From a checkpoint of a small image classifier.
Model: 2.27M parameters, 32-pixel images, arch preact_resnet, norm batchnorm, activation relu6, depths [2, 4, 4], widths [64, 96, 144].
Data: 22605 training examples, 149.5 epochs.
Rows from block 2 of a small image classifier, named by matrix and row number. Rows with one number belong to one channel. Each number is 128 + 32 x the weight over its row's rms, rounded and kept within 0 to 255. All counts start at 0. Numbers have three digits each. After the name is the row's rms in percent of the matrix's.
After each channel's rows are labels from the 100 images, of 14976, where the channel reaches its highest value: "top examples" is what is common among them. Only what is clearly more common there than usual is listed. The data: stained colorectal tissue patches (NCT-CRC-HE-100K).
# convs0: first 3x3 conv, stride 2 (model.blocks.2.convs.0.weight, 96x64x3x3, each kernel summed), inputs 0-63
# convs1: second 3x3 conv (model.blocks.2.convs.1.weight, 96x96x3x3, transposed, each kernel summed), outputs 0-95

convs0.29 117:120082136101104114114105151043145146101050105122069113121122139114072118110063057118127119129142087087069144084120127150114108125094112087169155113084135132106101112170135121077126075116107158
convs1.29 113:148081037136139116097136155126169165142098126125116151106060118159086119149111093144087096145118143160058091110163115090149107118142111140149174081179125119112178117112063099120141128147108129139121123145103163068130145142126161074139122120107061142177043099089151151099122066095085087144
top examples: tissue: tumour epithelium

convs0.70 087:105166149128077095071111081094115158124125155186083120139102110153167150095122105122187108085164219110179127087144125127115152132159109175117165144143153163164131119134122119141087085152096195
convs1.70 099:142097127100108120112172097130134124130081119186123088115060141146142178124135152125105161110127114141191165103122176089118118162168136095047144140110098072134188093128150116095209122208168140062126160123163112125159124094090109144150115121123183089161102156124114158129119135078150071084
top examples: tissue: tumour epithelium; tissue: normal colon mucosa

convs0.5 083:113145117132131100057129166126145113171148075134077172119170099154116181113126133158057124117167118124120047123183113091121081108141129101107104119089135185117086152086155146153145147070171151
convs1.5 096:101085183129127166140159128106134105095099083059104118128129151113144110137142141089154060061114121091151116121075099150113115051128107135097090195117156103138118171162209088167136149125116119168089111159074151134097102136118133159196110078119116114170135154096111066154087139150083119111
top examples: tissue: normal colon mucosa

convs0.1 081:064115144120135069112103139132140115160120104096112073132150116096118069073130116101139127128077091225121122151163133206113138114095172093114102154145175109162101110120153073161090139154106104
convs1.1 101:185137152143123041123118107152109014138225152134129044158143108121143153184122132166105142143124100148093085158155094134092196118119126134195151130149152146103162150136129138136087084073134130125114138132142141135124143121162142104076136110164151126084146139126141093101161175103119144167
top examples: tissue: smooth muscle

convs0.10 125:121135176110116120111157108125133134093103087111083156128100105118120115174107107126123100072049137022128152072120109138160118132067167100146141117121152139136081113122084073119111067071134109
convs1.10 118:136087114124122126138128158109164202130103135094115111143123121130160117116055137146111152096118134122148084081165167043160133128122146104149150021165127072137148024131162147111137135073099117112120126139069150121111103120141152100145130131123081138195093188148129130158088092103087122114
top examples: tissue: tumour epithelium; tissue: normal colon mucosa

convs0.3 098:147144114167128134183157163092083135102058087146108136122140073183137126069107073113117132147180180120136108143159078157094148122136118101153157171108159174125181127139139145115138182185117184
convs1.3 103:119117112072129140132112089054103154129160072121162171105088118176117149151175065070122098124178110117120115068122123097168089122162112126071205217130135089139113157176095111138097111168124099151133096124159151108186137117064116153141166146115145128141109119112097109128151098129073095098
top examples: tissue: tumour epithelium

convs0.26 104:109125113132165129101137138148090127135068088100146087150069084102148126108078132134071132111160114110162160115114081105185164077114072081137128076080124124122179161091135110114072186130160163
convs1.26 090:140121173080147105113110091126141144136182093120148151143078095127166107093128151164086085134105176094111167122173101190168121151143113148138146143138083009147122090091119102179129103150104092121121111123103145112157084137132137114063097172092119154171107160039173099084139119121116106116
top examples: tissue: smooth muscle

convs0.61 097:161121121107162089122103118108108101088086127096098095109102097171046112108178115097132134135172086130028148157076124102064128120128119069107125125120103106146152108107129157075122110147130189
convs1.61 101:138123094152147125136134139132134191141051129092087093129085080066101103152134119112116072168130130107070061086113147054127085126136109136117162072129177186135166120094112154156125111121111108153169111132116117131147124130107091047128092177154051113084064134106127144121127136145080123144
top examples: tissue: tumour epithelium; tissue: lymphocytes

convs0.6 102:145097174113110136162127070087145139093104101110141156108085153176078086147120112069198100103142141083104147109112112132170100120141122100137175172180127109127156164147040092187145146142139124
convs1.6 102:151110073152091147113124088126135167155113124127147118095104103158145153123118066144137151037135109132115115103166245120116110145122181106160182111105174164132154123104117132071067128079088163140151143119134094141098142104090069109076107130103143135080090196148173108135101095125142135097
top examples: tissue: cancer-associated stroma

convs0.89 106:151227133103118121053131163092161095111191118144098101107153073144131091126161123102107111094036118118138121137136118118063141098068101130129162108136115117159093105131104092098152122161117153
convs1.89 098:132102123145126125145109140115148130116142095132089104134124086088156069152064139119128134054163178130127152121132085127088130091102130166146121124078067157193039120111128118150112078092108135141120122158053116137125102106120135106111111111114098052131173155160161049131095129073189132080
top examples: tissue: tumour epithelium

convs0.24 082:120172145075150138162126080125136123104162108131110140133080108103122102072150122136182123143099166161116072128119143131118095092110144121169103222121153152093111129107206063191116165115087153
convs1.24 092:113131143143129046126147116108082092126167146157123076110145103140122141097126081157120097133136072144136092129128143158099132163064181027149168083131160110096160111116162175124128177067144097178140096076115167169136194102161137205119129134170174155126142126135142168140149130151140122161
top examples: tissue: smooth muscle

convs0.51 094:159111120149148135133147132134125169075111117174062184137137139092119129099137079081080163145087171105100096150135054109120096060088103093095098089184097131140108151123142158094146085146113176
convs1.51 102:107091053101117189144159155111135108049071095158148113149113129105156189134098186101114134146156103140125133137133069123177112108147129109051121109161150114080076101143110077126075144152162108131100063120085115077132159192127133117157098139103088148091117096131093129128123101102138191150
top examples: tissue: normal colon mucosa

convs0.28 086:114138127129109189165078126159206097167122108115063126159109101095095133123152173168189143114050104102128115100138118115088104139091154163120131088150107174097081098167143102067127140150124156
convs1.28 099:096116152116144100126156159123064022152179100125153154124118104173181119071127137154118153096134142133117162145125077154094124108095149078147175119154117081103105143153095141164070184045135157140098127144114171102160142169105133122050125099088109142127148115133142114172161076138086158112
top examples: tissue: smooth muscle

convs0.82 105:091124119116121067045118090122095134120152125117135149156126154181154130169155107116106066099129075147105173151097077123157145120143102123147117121118155106185141143031125128172058094097138141
convs1.82 090:178131111126132086133078114116134198142076091136160087113114108088092145197115192131144101104155156117109108147155204112131180115110102162091090147154122126206174085150162148141152098100166109118077120106097107196138072139136135077088107130133105103066157148149124148122148135117186154134
top examples: tissue: smooth muscle

convs0.55 096:118184112112098093164048130131131139132124132053152116106106174119127119090105129105115140104145082150161185143171119175149150079109114136154114177095151037105133176142112116131130162171101183
convs1.55 091:133107138089130107061165034143112169137175101155133078113133051140098091161100082122110097113138105081089176107150140100154126106128137110138211080158080162101100150144138128125166105151119080124167131194151103121148189144130107108093142184097114157128136155097129112127126079168092142162
top examples: tissue: tumour epithelium

convs0.39 104:165114110109133179151133132112111110157106170083128136157031103101073132106122141083139201128131167118137179160096136077086123112071090119115170136093075057116122133095095136157111132099134119
convs1.39 090:121151116131106144065139160113166104127124192122117102133120066117124137127002137130137166135128157115124056104115081148137114132103090109119192091114173097079067120116123122124077118185076094109082120105094125085108097145088117058140152134163135171165079157104153115122119114113124134097
top examples: tissue: normal colon mucosa

convs0.59 089:137101083112127133148119115126102104126092123111112128130144228094135099101072101163174109094148064092161107101110086128156106114136187101189094165105168143134115124117108196124059111125092150
convs1.59 091:141089142103146121102143033068150159154146160125098147093143149155160158103117106121119088086119132081089108122124155072156105150130163143109090081131073070125179110138148153144182141106141130131134133155160154095068116131192120116123096125106120164142122071119054116124143082203068074115
top examples: tissue: tumour epithelium

convs0.64 107:169129120052111106097083105138113193116125113098121108201104148133044157118115150123132095118172099133124115127102027088096126116155106088130123144102087117131127118138184128178148133115091161
convs1.64 090:104175156139117131091162119097097113130126116183112127083076087134141174071133113144111101135134106116137132140141101147122079166106096146136100106131091114041175209138203109081140155103161100188122122107188073175212101109163140126168164126102132137064133137117154166099143125130143116141
top examples: tissue: tumour epithelium

convs0.72 099:162093109133163132161116095120143135076112165098086188147118161130075131105170149063075131167156141134076156160123131082104108145066124156129148116140098113123094168132198079092081071139127111
convs1.72 098:132136110082111128147135131111120168107128135123115147131121087092084182211139095104111104114178138102103112123107125146101088106131112142091159088160175141004075066171144122076103191104115124162191105100136119099111148166098142101137132115124054120152106132164142139123075158158133175136
top examples: tissue: tumour epithelium