A small image classifier, trained from scratch.
Model: 32-pixel images, arch preact_resnet, depths [2, 4, 4].
Data: 22605 training examples, 149.5 epochs.
Rows from block 7 of a small image classifier, named by matrix and row number. Rows with one number belong to one channel. Each number is 50 + 12 x the weight over its row's rms, rounded and kept within 0 to 99. All counts start at 0.
After each channel's rows are labels from the 100 images, of 14976, where the channel reaches its highest value: "place" is the part of the image that holds the peak. Only what is clearly more common there than usual is listed. The data: stained colorectal tissue patches (NCT-CRC-HE-100K).
# convs0: first 3x3 conv (model.blocks.7.convs.0.weight, 144x144x3x3, each kernel summed), inputs 72-143
# convs1: second 3x3 conv (model.blocks.7.convs.1.weight, 144x144x3x3, transposed, each kernel summed), outputs 72-143

convs0.104:18 37 47 64 31 23 28 51 40 50 62 47 54 50 62 47 34 46 52 59 39 55 29 41 60 34 49 60 39 54 41 41 57 51 67 43 54 04 55 47 27 46 52 47 57 57 50 42 65 52 48 57 53 48 41 79 63 49 53 51 52 58 65 48 51 43 56 53 52 60 50 22
convs1.104:23 41 41 29 11 32 19 53 48 61 55 53 51 47 61 51 41 44 57 38 55 60 38 62 34 35 56 59 56 50 44 43 61 49 43 48 50 25 37 49 30 42 50 60 54 48 54 59 62 58 49 65 56 27 41 59 54 43 50 24 80 55 52 35 63 53 58 57 61 51 43 35
place: bottom right

convs0.36:40 48 44 29 58 58 57 44 42 56 54 54 33 34 53 16 32 42 40 62 58 67 45 53 53 23 38 44 29 28 46 28 46 47 39 28 70 15 38 49 61 49 53 38 60 45 30 41 55 50 50 54 47 44 58 68 56 41 39 42 52 48 45 48 63 59 52 43 80 46 71 44
convs1.36:25 54 50 36 55 62 49 48 66 42 43 52 46 42 46 45 00 32 49 46 68 43 45 54 51 43 62 45 57 69 46 42 47 48 75 61 56 42 58 47 46 76 57 51 57 36 48 65 55 42 58 46 52 47 50 38 63 44 47 12 46 47 46 33 72 54 53 61 46 67 57 19
place: top left

convs0.111:60 70 50 41 47 41 62 60 50 51 67 49 51 52 44 64 59 54 62 34 45 50 56 67 58 71 55 58 67 40 49 36 57 54 35 68 42 69 49 62 44 35 75 55 60 59 54 71 59 63 50 58 52 77 43 30 56 40 52 50 49 65 44 60 19 49 67 44 46 61 51 48
convs1.111:35 58 35 44 70 34 46 55 58 38 55 43 41 54 69 24 20 50 43 54 60 45 42 60 39 38 43 54 57 54 27 49 60 67 35 56 50 39 63 67 71 49 60 59 62 32 22 57 46 71 34 58 52 42 63 35 49 55 49 54 35 57 61 46 51 39 67 50 54 54 35 41
place: bottom left

convs0.33:50 47 40 42 54 56 57 35 54 56 52 49 45 47 49 49 52 53 45 30 50 45 58 44 39 43 10 41 48 55 56 34 49 48 50 47 45 63 25 50 44 51 58 59 46 63 43 34 56 61 44 50 41 50 53 49 20 24 34 53 50 75 45 47 14 43 44 45 25 41 39 54
convs1.33:62 44 60 62 47 56 40 40 56 54 62 01 47 54 49 30 45 34 51 40 59 44 44 51 56 46 37 55 55 51 51 40 53 41 51 38 53 61 28 51 47 50 42 42 51 68 30 56 34 54 19 27 50 60 30 52 35 40 33 50 63 31 23 54 46 33 57 62 47 15 28 24
place: top left

convs0.64:53 56 53 58 59 48 57 32 33 38 20 49 50 27 34 60 51 53 53 22 50 25 52 60 30 57 54 53 49 27 49 53 20 39 34 52 62 53 27 62 49 54 62 60 00 44 47 55 40 32 54 50 56 41 56 37 41 49 57 47 47 53 33 41 38 50 56 46 38 44 49 55
convs1.64:55 55 63 91 56 50 69 57 57 44 55 58 39 38 37 58 57 64 46 69 54 40 49 61 62 55 58 42 52 46 65 56 52 56 61 49 49 60 56 63 40 38 75 44 53 56 51 38 53 21 43 42 60 47 55 09 71 37 51 58 52 58 22 48 33 63 44 68 43 58 59 59
place: bottom left

convs0.56:30 29 37 48 50 43 48 50 25 56 47 63 54 39 37 31 51 62 52 47 47 47 15 48 48 26 47 63 54 36 19 47 60 45 41 65 60 53 56 40 30 39 61 39 39 46 58 37 53 58 48 58 63 50 64 49 44 31 55 54 36 51 33 43 33 45 64 63 77 53 23 60
convs1.56:56 49 47 48 64 57 60 56 36 68 54 64 56 40 71 69 84 60 88 45 70 43 47 36 32 39 39 53 52 54 37 58 46 64 53 61 48 42 60 45 41 55 65 35 55 38 59 65 50 82 39 42 66 43 37 52 47 47 62 61 55 57 53 43 52 44 50 59 66 68 45 76
place: top left

convs0.110:44 49 54 54 51 54 44 69 55 50 50 66 37 44 57 53 51 58 42 66 43 44 56 58 42 56 64 33 38 46 42 42 35 48 48 44 54 47 63 58 49 25 58 43 52 57 45 45 45 62 50 46 59 70 54 50 60 56 55 52 55 59 48 43 66 50 43 55 43 62 24 63
convs1.110:54 42 42 53 49 50 36 55 51 68 56 56 60 44 56 84 41 44 43 47 48 44 55 60 40 56 60 30 52 56 52 36 46 46 43 53 03 58 46 49 47 37 53 46 40 48 55 48 48 47 52 37 55 38 48 46 52 59 43 58 46 55 56 53 47 50 50 62 31 57 42 46
place: bottom left

convs0.129:73 53 50 47 41 44 53 42 40 59 39 64 56 42 45 43 67 59 39 55 43 50 45 55 51 25 54 50 27 47 62 17 40 61 40 32 62 66 42 43 45 39 57 53 30 33 40 31 49 39 48 35 62 58 39 59 47 56 46 53 24 34 16 49 53 47 47 20 42 57 36 60
convs1.129:70 65 48 79 73 62 50 40 62 69 64 48 44 47 49 44 58 56 54 63 54 56 41 41 58 52 65 57 58 47 69 27 52 51 45 35 58 53 63 53 53 48 55 58 42 60 34 55 50 71 60 48 48 58 61 46 54 62 41 69 20 55 28 54 51 51 66 63 37 48 58 79
place: top left

convs0.130:32 44 66 49 50 46 56 62 61 59 55 61 51 69 39 07 31 65 42 49 62 48 39 60 50 31 62 67 66 47 11 58 51 65 49 67 56 38 44 44 53 54 48 45 54 54 39 53 59 57 34 65 45 67 46 52 48 32 53 53 58 40 54 44 43 49 55 49 56 59 44 56
convs1.130:54 60 40 13 50 40 47 58 51 45 55 70 50 36 64 48 51 60 53 45 13 56 50 54 32 49 64 65 47 52 19 58 35 44 43 28 43 51 66 56 47 50 45 52 52 53 12 59 49 63 52 70 46 52 28 57 57 50 51 50 56 51 51 45 67 45 66 45 38 68 52 72
place: bottom right

convs0.45:59 39 39 50 35 47 47 50 50 65 42 33 37 31 50 47 55 61 29 48 49 34 61 43 40 45 60 38 30 51 57 26 35 41 51 36 61 55 43 58 54 20 65 42 37 51 48 30 61 63 41 40 52 59 46 43 47 50 25 58 54 49 40 50 56 51 29 46 42 47 37 49
convs1.45:59 48 46 52 45 53 19 66 61 72 63 35 57 45 41 58 50 37 34 55 45 38 35 45 58 51 46 56 68 61 55 31 40 33 45 27 60 65 32 60 47 62 46 49 62 52 53 44 42 43 25 50 63 45 48 62 53 56 42 57 57 26 29 48 51 37 45 53 38 45 26 47
place: top left

convs0.69:41 49 63 49 22 39 39 72 39 59 74 58 55 51 68 32 45 69 56 48 40 32 70 41 47 63 56 57 32 41 48 51 61 48 42 46 58 48 51 30 41 56 27 53 66 54 40 68 45 68 52 62 66 58 11 31 62 38 60 41 51 39 45 47 38 34 47 58 66 56 56 46
convs1.69:62 54 73 53 53 70 46 51 56 54 66 56 65 41 73 63 61 46 47 39 44 47 69 76 33 72 23 59 56 55 54 37 44 69 33 54 55 59 50 48 41 62 47 61 55 42 47 50 45 51 43 27 50 36 46 36 57 53 44 43 59 55 27 56 36 55 57 51 24 60 09 46
place: top left; bottom left

convs0.106:62 55 66 50 38 70 41 60 41 41 58 51 39 41 46 41 60 57 48 29 43 41 69 65 16 57 70 41 40 36 54 44 55 43 53 32 50 54 47 64 50 42 50 37 58 43 47 61 19 54 49 29 46 55 51 16 54 59 55 39 44 36 20 37 72 53 40 54 50 41 44 57
convs1.106:55 48 54 71 66 63 53 38 59 60 59 49 50 49 44 67 52 53 45 46 51 40 74 55 43 70 48 46 55 49 64 44 50 54 57 61 48 50 52 48 55 56 63 54 18 59 45 54 40 22 65 42 46 68 80 16 50 54 54 48 41 45 17 51 49 55 53 54 43 41 55 52
place: bottom left

convs0.87:54 43 48 55 46 47 49 48 53 54 47 52 46 37 49 58 50 53 44 67 32 42 51 58 38 44 51 36 14 62 57 22 62 45 48 46 56 50 56 37 31 20 56 52 54 49 44 37 50 47 52 24 54 50 55 54 54 56 47 56 51 61 46 50 71 51 30 48 46 45 50 56
convs1.87:56 53 38 48 55 50 58 50 60 84 54 52 44 48 44 65 51 32 54 52 46 55 41 53 65 36 49 49 66 53 46 43 50 22 56 59 52 58 64 41 48 33 43 54 56 52 66 48 56 45 50 41 53 46 45 58 54 54 63 54 42 64 80 51 53 42 43 68 22 49 56 36
place: bottom left

convs0.21:44 43 46 44 46 42 57 45 64 61 51 47 40 47 52 56 44 66 20 40 36 43 39 60 50 46 53 52 60 53 49 46 49 60 51 60 61 48 22 50 35 52 47 52 51 55 49 26 65 65 55 53 52 60 51 40 10 48 34 39 42 59 58 50 37 56 56 62 22 03 53 37
convs1.21:32 54 48 40 52 23 51 43 53 56 36 19 64 37 61 46 45 48 51 48 44 61 69 41 34 60 54 29 55 59 30 53 57 51 59 61 32 42 82 49 53 32 53 38 57 50 48 35 31 67 25 37 58 49 40 55 32 63 60 59 50 43 64 46 55 42 33 55 37 34 39 21
place: bottom centre

convs0.2:56 62 53 43 45 53 44 58 43 55 60 47 43 49 62 39 60 55 41 46 40 53 52 42 42 36 36 46 61 48 60 07 49 56 59 47 42 60 41 41 47 33 63 46 56 56 28 39 46 57 43 43 55 47 46 56 51 35 37 54 29 56 18 42 46 43 35 52 31 52 33 41
convs1.2:59 56 50 75 58 69 54 43 60 69 55 45 47 42 53 30 58 45 56 46 56 64 40 66 44 50 65 90 61 53 53 35 48 52 46 26 50 63 43 56 68 27 65 56 38 44 38 54 43 42 45 41 59 48 54 40 50 62 49 58 38 51 25 60 52 49 56 67 37 38 19 37
place: bottom left

convs0.24:54 55 64 42 55 62 35 50 44 34 59 52 58 28 59 61 55 54 59 39 49 48 69 37 35 67 33 34 58 23 71 57 56 42 53 42 46 50 47 65 50 42 48 40 45 44 34 47 11 56 64 40 60 54 68 25 65 50 51 31 45 46 44 68 29 61 43 50 49 55 55 57
convs1.24:38 55 57 68 51 48 44 42 53 42 55 35 62 56 53 43 40 13 52 61 39 45 54 54 49 64 42 32 50 49 57 63 51 59 57 60 48 38 43 55 68 80 60 43 56 46 52 18 35 21 66 56 35 71 60 34 47 60 48 55 43 22 50 69 42 51 30 46 65 45 57 47
place: bottom right; bottom left

convs0.86:68 58 47 33 54 50 45 29 69 33 49 59 67 61 45 54 51 57 38 52 36 48 45 55 55 56 41 67 56 28 36 73 45 69 55 53 59 47 54 60 54 47 44 55 27 11 48 31 53 45 59 54 62 57 61 55 27 38 65 41 60 24 64 57 43 87 53 41 43 41 55 49
convs1.86:58 57 47 51 49 54 51 48 36 01 51 56 51 42 65 53 53 49 68 55 53 47 53 46 55 47 58 41 28 45 56 57 44 59 54 49 40 62 66 54 60 54 73 47 63 37 43 55 58 53 91 55 61 55 50 47 63 57 65 51 55 50 60 46 54 48 48 44 46 99 53 76
place: top left

convs0.79:57 57 48 49 31 48 29 57 53 50 19 34 47 68 52 68 44 46 53 35 49 41 50 52 18 55 51 62 41 31 53 48 28 53 29 46 47 47 39 66 48 52 54 55 19 56 57 47 46 15 50 43 40 63 31 46 52 49 33 51 55 45 45 47 50 62 49 54 38 58 30 51
convs1.79:45 47 63 60 22 37 14 58 64 53 67 52 57 67 49 70 49 51 47 53 55 44 56 55 59 72 48 55 47 48 72 67 66 62 16 41 57 56 03 46 38 52 54 48 66 52 45 38 56 59 41 72 54 30 32 41 55 55 35 47 58 33 40 56 35 56 55 50 46 55 14 44
place: bottom left

convs0.42:42 61 64 67 49 01 55 49 59 47 59 47 52 41 56 58 40 56 40 45 33 07 51 36 46 57 48 46 51 49 61 43 63 38 41 39 59 44 47 47 22 56 39 30 42 36 56 36 28 43 59 51 57 68 54 43 57 52 51 54 55 08 49 53 75 43 50 45 66 53 54 33
convs1.42:54 53 47 62 49 46 51 43 46 64 50 48 67 36 55 18 54 29 64 42 56 24 62 62 49 64 09 69 53 47 53 49 67 38 39 51 52 35 56 50 25 47 43 45 81 50 48 57 58 51 43 59 43 42 51 52 65 34 63 49 47 53 36 44 40 52 55 56 33 53 51 39
place: bottom left

convs0.123:55 57 72 51 44 00 59 47 66 55 47 45 54 29 51 39 53 53 54 47 48 04 61 68 52 63 55 62 47 49 65 39 56 45 26 59 58 59 56 51 12 47 55 57 45 41 53 53 71 50 44 47 53 55 40 29 46 53 52 64 45 43 56 50 46 46 47 42 42 57 38 46
convs1.123:31 55 51 56 65 23 52 45 59 53 50 51 48 35 51 21 39 54 52 78 55 23 56 56 62 60 61 35 54 52 64 41 58 44 40 58 51 36 66 83 27 63 60 56 42 41 39 42 54 68 58 39 50 61 39 34 74 48 59 70 34 49 54 38 44 64 49 56 37 67 50 53
place: top left; top right

convs0.22:65 51 46 57 56 43 48 47 70 24 32 53 64 40 40 52 57 45 65 50 48 41 45 47 53 45 32 32 52 51 30 49 30 32 56 52 25 60 38 39 65 37 53 61 19 18 27 40 63 30 47 47 43 41 53 51 36 42 38 50 43 38 51 55 52 59 57 43 39 60 51 41
convs1.22:52 40 27 46 57 67 55 36 53 62 47 41 49 33 58 59 47 37 46 41 62 43 36 31 54 41 44 55 72 42 40 35 54 19 26 34 50 50 46 54 43 45 58 39 56 58 68 50 48 57 85 74 44 68 55 43 66 43 44 50 38 47 61 59 40 70 58 52 35 52 56 35
place: bottom right

convs0.25:52 38 53 44 51 64 53 51 48 45 20 54 50 39 41 43 54 44 45 49 38 48 52 60 50 55 33 40 54 59 48 43 29 49 53 55 43 62 25 50 55 50 35 56 22 70 48 18 57 27 53 33 37 54 46 55 36 52 42 47 51 68 49 47 61 50 50 57 29 47 26 56
convs1.25:51 49 52 56 42 56 36 44 64 61 59 25 51 34 42 58 44 35 37 24 42 56 59 54 00 65 60 53 49 54 60 41 51 45 46 58 40 63 43 55 47 43 54 52 31 57 39 60 46 49 41 37 43 55 58 48 07 58 50 47 62 43 48 58 53 45 54 65 56 10 42 34
place: bottom right

convs0.81:68 52 51 43 54 46 62 48 37 55 18 53 57 46 49 38 63 59 55 39 50 33 39 59 48 22 40 42 48 42 40 66 54 46 58 31 48 48 28 50 53 45 41 45 13 36 37 30 50 22 44 30 59 58 55 58 26 54 44 41 28 09 46 62 59 47 51 42 47 48 26 43
convs1.81:66 64 09 50 71 70 57 53 48 69 63 51 42 60 75 49 64 55 62 52 62 53 44 25 50 26 66 44 67 46 56 46 53 49 41 40 48 55 57 57 53 63 66 57 57 76 52 56 40 50 58 38 34 67 69 38 60 53 53 57 41 39 42 56 34 68 46 68 52 57 45 77
place: bottom right

convs0.65:47 41 48 58 40 45 47 45 59 55 52 40 44 43 43 42 60 52 12 54 49 67 39 62 51 43 58 58 55 64 49 27 51 59 39 64 57 61 30 49 57 57 67 62 58 55 52 37 56 52 33 33 46 44 41 61 41 51 32 64 61 54 67 48 35 46 48 57 29 13 52 32
convs1.65:45 60 60 18 48 34 43 45 49 58 49 19 49 31 60 33 46 49 50 51 42 57 68 45 57 41 48 53 52 45 32 29 54 49 46 47 46 42 82 66 47 45 47 56 42 38 34 48 40 67 23 32 64 36 45 52 49 61 46 53 51 31 46 37 53 30 41 46 26 45 43 23
place: middle left

convs0.97:48 50 51 41 51 53 53 54 54 40 29 52 53 31 57 44 44 48 41 45 31 49 53 58 51 53 43 55 64 44 47 20 30 49 62 62 44 61 31 50 64 60 41 52 28 62 53 24 48 36 51 34 37 51 47 48 53 48 46 51 60 53 52 50 62 51 30 64 24 46 20 48
convs1.97:44 59 52 60 40 45 36 49 63 61 56 43 54 31 56 48 38 41 43 18 41 58 65 56 06 69 57 63 55 54 50 08 65 45 45 51 31 55 47 56 40 28 62 58 49 52 50 58 59 48 50 34 64 51 43 47 43 55 43 42 55 47 36 59 44 52 55 73 30 49 35 27
place: top left; top right

convs0.121:52 42 70 33 46 58 46 56 29 46 52 50 62 54 59 47 47 57 53 41 51 46 45 54 45 60 40 56 52 11 59 44 49 61 31 54 53 64 49 39 64 53 21 47 44 45 50 49 33 48 62 57 57 67 35 46 54 51 48 59 56 49 36 48 28 63 57 50 47 59 46 57
convs1.121:56 47 65 63 37 50 51 48 47 42 47 45 60 54 55 42 46 53 48 47 54 43 60 61 46 51 27 41 44 50 52 34 48 53 38 44 60 59 56 44 40 39 57 45 48 49 44 41 61 43 59 49 61 30 19 20 49 47 39 51 53 65 43 55 18 53 47 63 23 53 22 52
place: bottom left

convs0.17:63 51 44 37 28 61 36 63 57 54 55 46 48 57 58 63 58 49 34 61 58 73 43 56 49 52 40 59 44 57 51 58 46 64 26 50 51 58 76 31 67 60 41 61 54 61 58 47 44 59 43 36 51 75 30 71 63 57 47 53 54 56 72 66 49 60 58 66 59 49 34 60
convs1.17:57 59 23 41 64 47 57 48 51 53 50 58 55 42 61 45 48 34 47 06 57 52 23 25 35 05 64 32 45 57 45 54 51 45 55 61 58 52 67 56 60 50 46 52 34 46 44 48 38 61 65 46 47 60 52 44 42 60 58 59 49 27 65 44 52 49 40 45 63 52 37 53
place: bottom right

convs0.89:38 46 77 50 51 52 48 75 58 38 64 57 64 69 47 37 61 67 46 50 45 65 44 54 46 38 53 65 53 46 19 40 59 55 31 59 52 43 50 60 54 53 38 42 49 42 26 29 48 59 40 66 50 55 45 32 42 56 61 52 49 34 44 57 47 40 51 55 45 52 45 56
convs1.89:47 48 44 58 64 46 56 63 41 54 58 66 51 32 81 41 60 65 50 57 11 46 68 33 48 35 40 54 42 63 22 37 45 48 57 49 61 37 61 50 60 48 53 40 32 53 40 63 41 65 60 39 58 53 52 10 47 53 48 50 44 49 52 55 21 32 58 59 23 60 43 65
place: bottom right

convs0.49:44 54 54 42 55 48 56 42 39 49 23 54 28 32 33 62 47 46 46 54 58 41 49 63 37 54 62 45 46 42 50 65 19 56 48 51 56 41 56 61 54 23 57 41 20 51 63 56 60 46 51 55 36 73 58 54 60 56 47 39 56 60 44 49 62 60 52 43 50 49 34 45
convs1.49:49 54 44 47 52 50 45 45 50 61 44 49 57 41 37 79 55 57 43 38 43 43 54 48 33 55 58 11 54 51 55 60 41 56 47 59 00 54 53 57 54 35 56 39 21 55 50 41 35 51 53 52 31 47 56 42 49 53 54 53 41 39 49 52 51 53 58 53 47 50 54 49
place: top left; bottom left

convs0.7:58 65 52 42 64 59 68 49 37 66 69 45 40 57 54 48 40 49 49 55 66 57 51 71 46 68 60 52 60 51 34 47 66 65 58 52 34 61 50 50 71 44 40 54 66 42 68 47 50 58 32 72 45 66 46 51 61 26 52 62 81 49 56 50 40 69 61 63 36 56 48 67
convs1.7:69 65 51 52 63 58 50 56 33 60 49 53 38 65 67 68 34 57 58 44 59 47 59 71 51 47 64 67 54 48 48 54 70 66 46 57 54 56 68 54 60 42 43 68 74 43 71 45 64 66 65 61 60 42 47 56 64 55 53 48 48 70 69 59 66 45 57 50 58 67 51 56
place: bottom right

convs0.100:35 47 46 52 53 63 55 45 46 44 55 62 39 48 58 04 30 57 50 44 38 65 61 47 59 44 50 41 23 62 39 42 57 33 67 31 65 19 54 23 54 50 35 44 59 39 46 39 34 58 55 33 48 51 66 51 56 59 47 14 44 44 49 39 71 37 50 54 61 48 46 39
convs1.100:00 53 23 53 61 57 62 42 56 53 55 50 50 40 49 51 17 31 52 17 56 47 57 45 41 48 66 49 52 66 23 47 50 32 67 46 56 35 53 42 55 57 57 61 57 42 59 57 58 48 53 48 66 57 47 48 48 51 49 21 43 53 60 31 53 28 46 66 57 52 55 24
place: top right

convs0.48:08 43 57 56 49 47 59 54 63 53 70 64 58 50 50 01 24 52 51 37 60 62 56 56 53 34 56 61 42 56 26 22 64 38 40 47 62 27 49 40 47 60 63 57 58 53 43 50 60 58 51 60 54 62 48 55 35 24 53 31 54 50 51 30 59 43 59 55 52 51 48 31
convs1.48:50 53 44 19 51 40 51 59 53 45 68 56 57 52 72 43 53 43 61 51 51 35 63 47 49 46 64 54 52 70 41 51 62 43 60 70 56 46 64 62 52 59 63 67 59 51 20 68 45 69 47 44 51 55 41 36 39 45 66 32 47 40 58 41 63 35 63 58 21 61 46 46
place: top right; bottom right

convs0.142:43 26 34 59 61 42 59 48 45 45 28 55 46 57 15 54 40 49 40 52 61 52 49 54 64 36 56 56 44 41 35 62 47 37 42 44 47 30 01 47 62 33 24 54 33 41 49 55 52 43 47 51 73 60 58 34 34 62 49 56 41 42 23 34 41 41 49 36 37 32 44 43
convs1.142:65 47 39 30 53 54 38 60 34 62 56 65 41 54 29 67 52 55 38 56 62 52 22 41 40 33 63 43 50 45 55 65 63 64 55 35 57 56 55 21 45 45 45 49 38 50 64 55 44 46 40 46 56 40 48 63 57 44 50 37 73 42 51 50 52 53 46 52 61 68 64 62
place: bottom right

convs0.80:43 55 31 52 50 38 48 56 49 48 61 36 49 53 23 52 71 29 48 28 64 29 46 41 58 53 64 41 41 55 58 53 43 50 80 47 53 41 56 45 28 43 54 41 42 62 55 48 45 73 47 51 63 41 39 52 57 51 82 40 51 48 40 52 38 36 45 35 00 37 36 53
convs1.80:59 43 51 41 56 44 54 68 43 35 48 32 53 62 40 59 66 61 32 39 42 47 50 59 54 29 63 57 50 45 50 68 44 54 52 65 43 42 49 52 65 47 49 50 56 51 40 59 51 57 08 27 49 54 61 65 51 33 49 54 49 46 49 39 57 47 54 49 65 33 57 54
place: top left

convs0.133:22 64 55 40 43 50 52 57 52 55 62 52 55 67 58 44 17 52 54 47 57 46 56 37 54 45 48 32 29 61 62 66 62 64 55 23 57 03 45 56 27 31 59 64 55 57 49 60 51 54 51 49 48 47 47 51 52 37 55 34 47 54 52 29 55 51 56 40 54 58 52 36
convs1.133:39 63 52 44 62 42 52 51 48 59 53 44 36 66 56 43 48 46 55 37 48 47 51 50 56 56 52 49 47 61 48 70 55 61 57 05 48 41 45 63 56 50 46 40 65 67 42 56 36 52 43 53 50 59 54 48 54 29 49 13 58 31 41 34 56 46 58 52 45 44 57 55
place: bottom right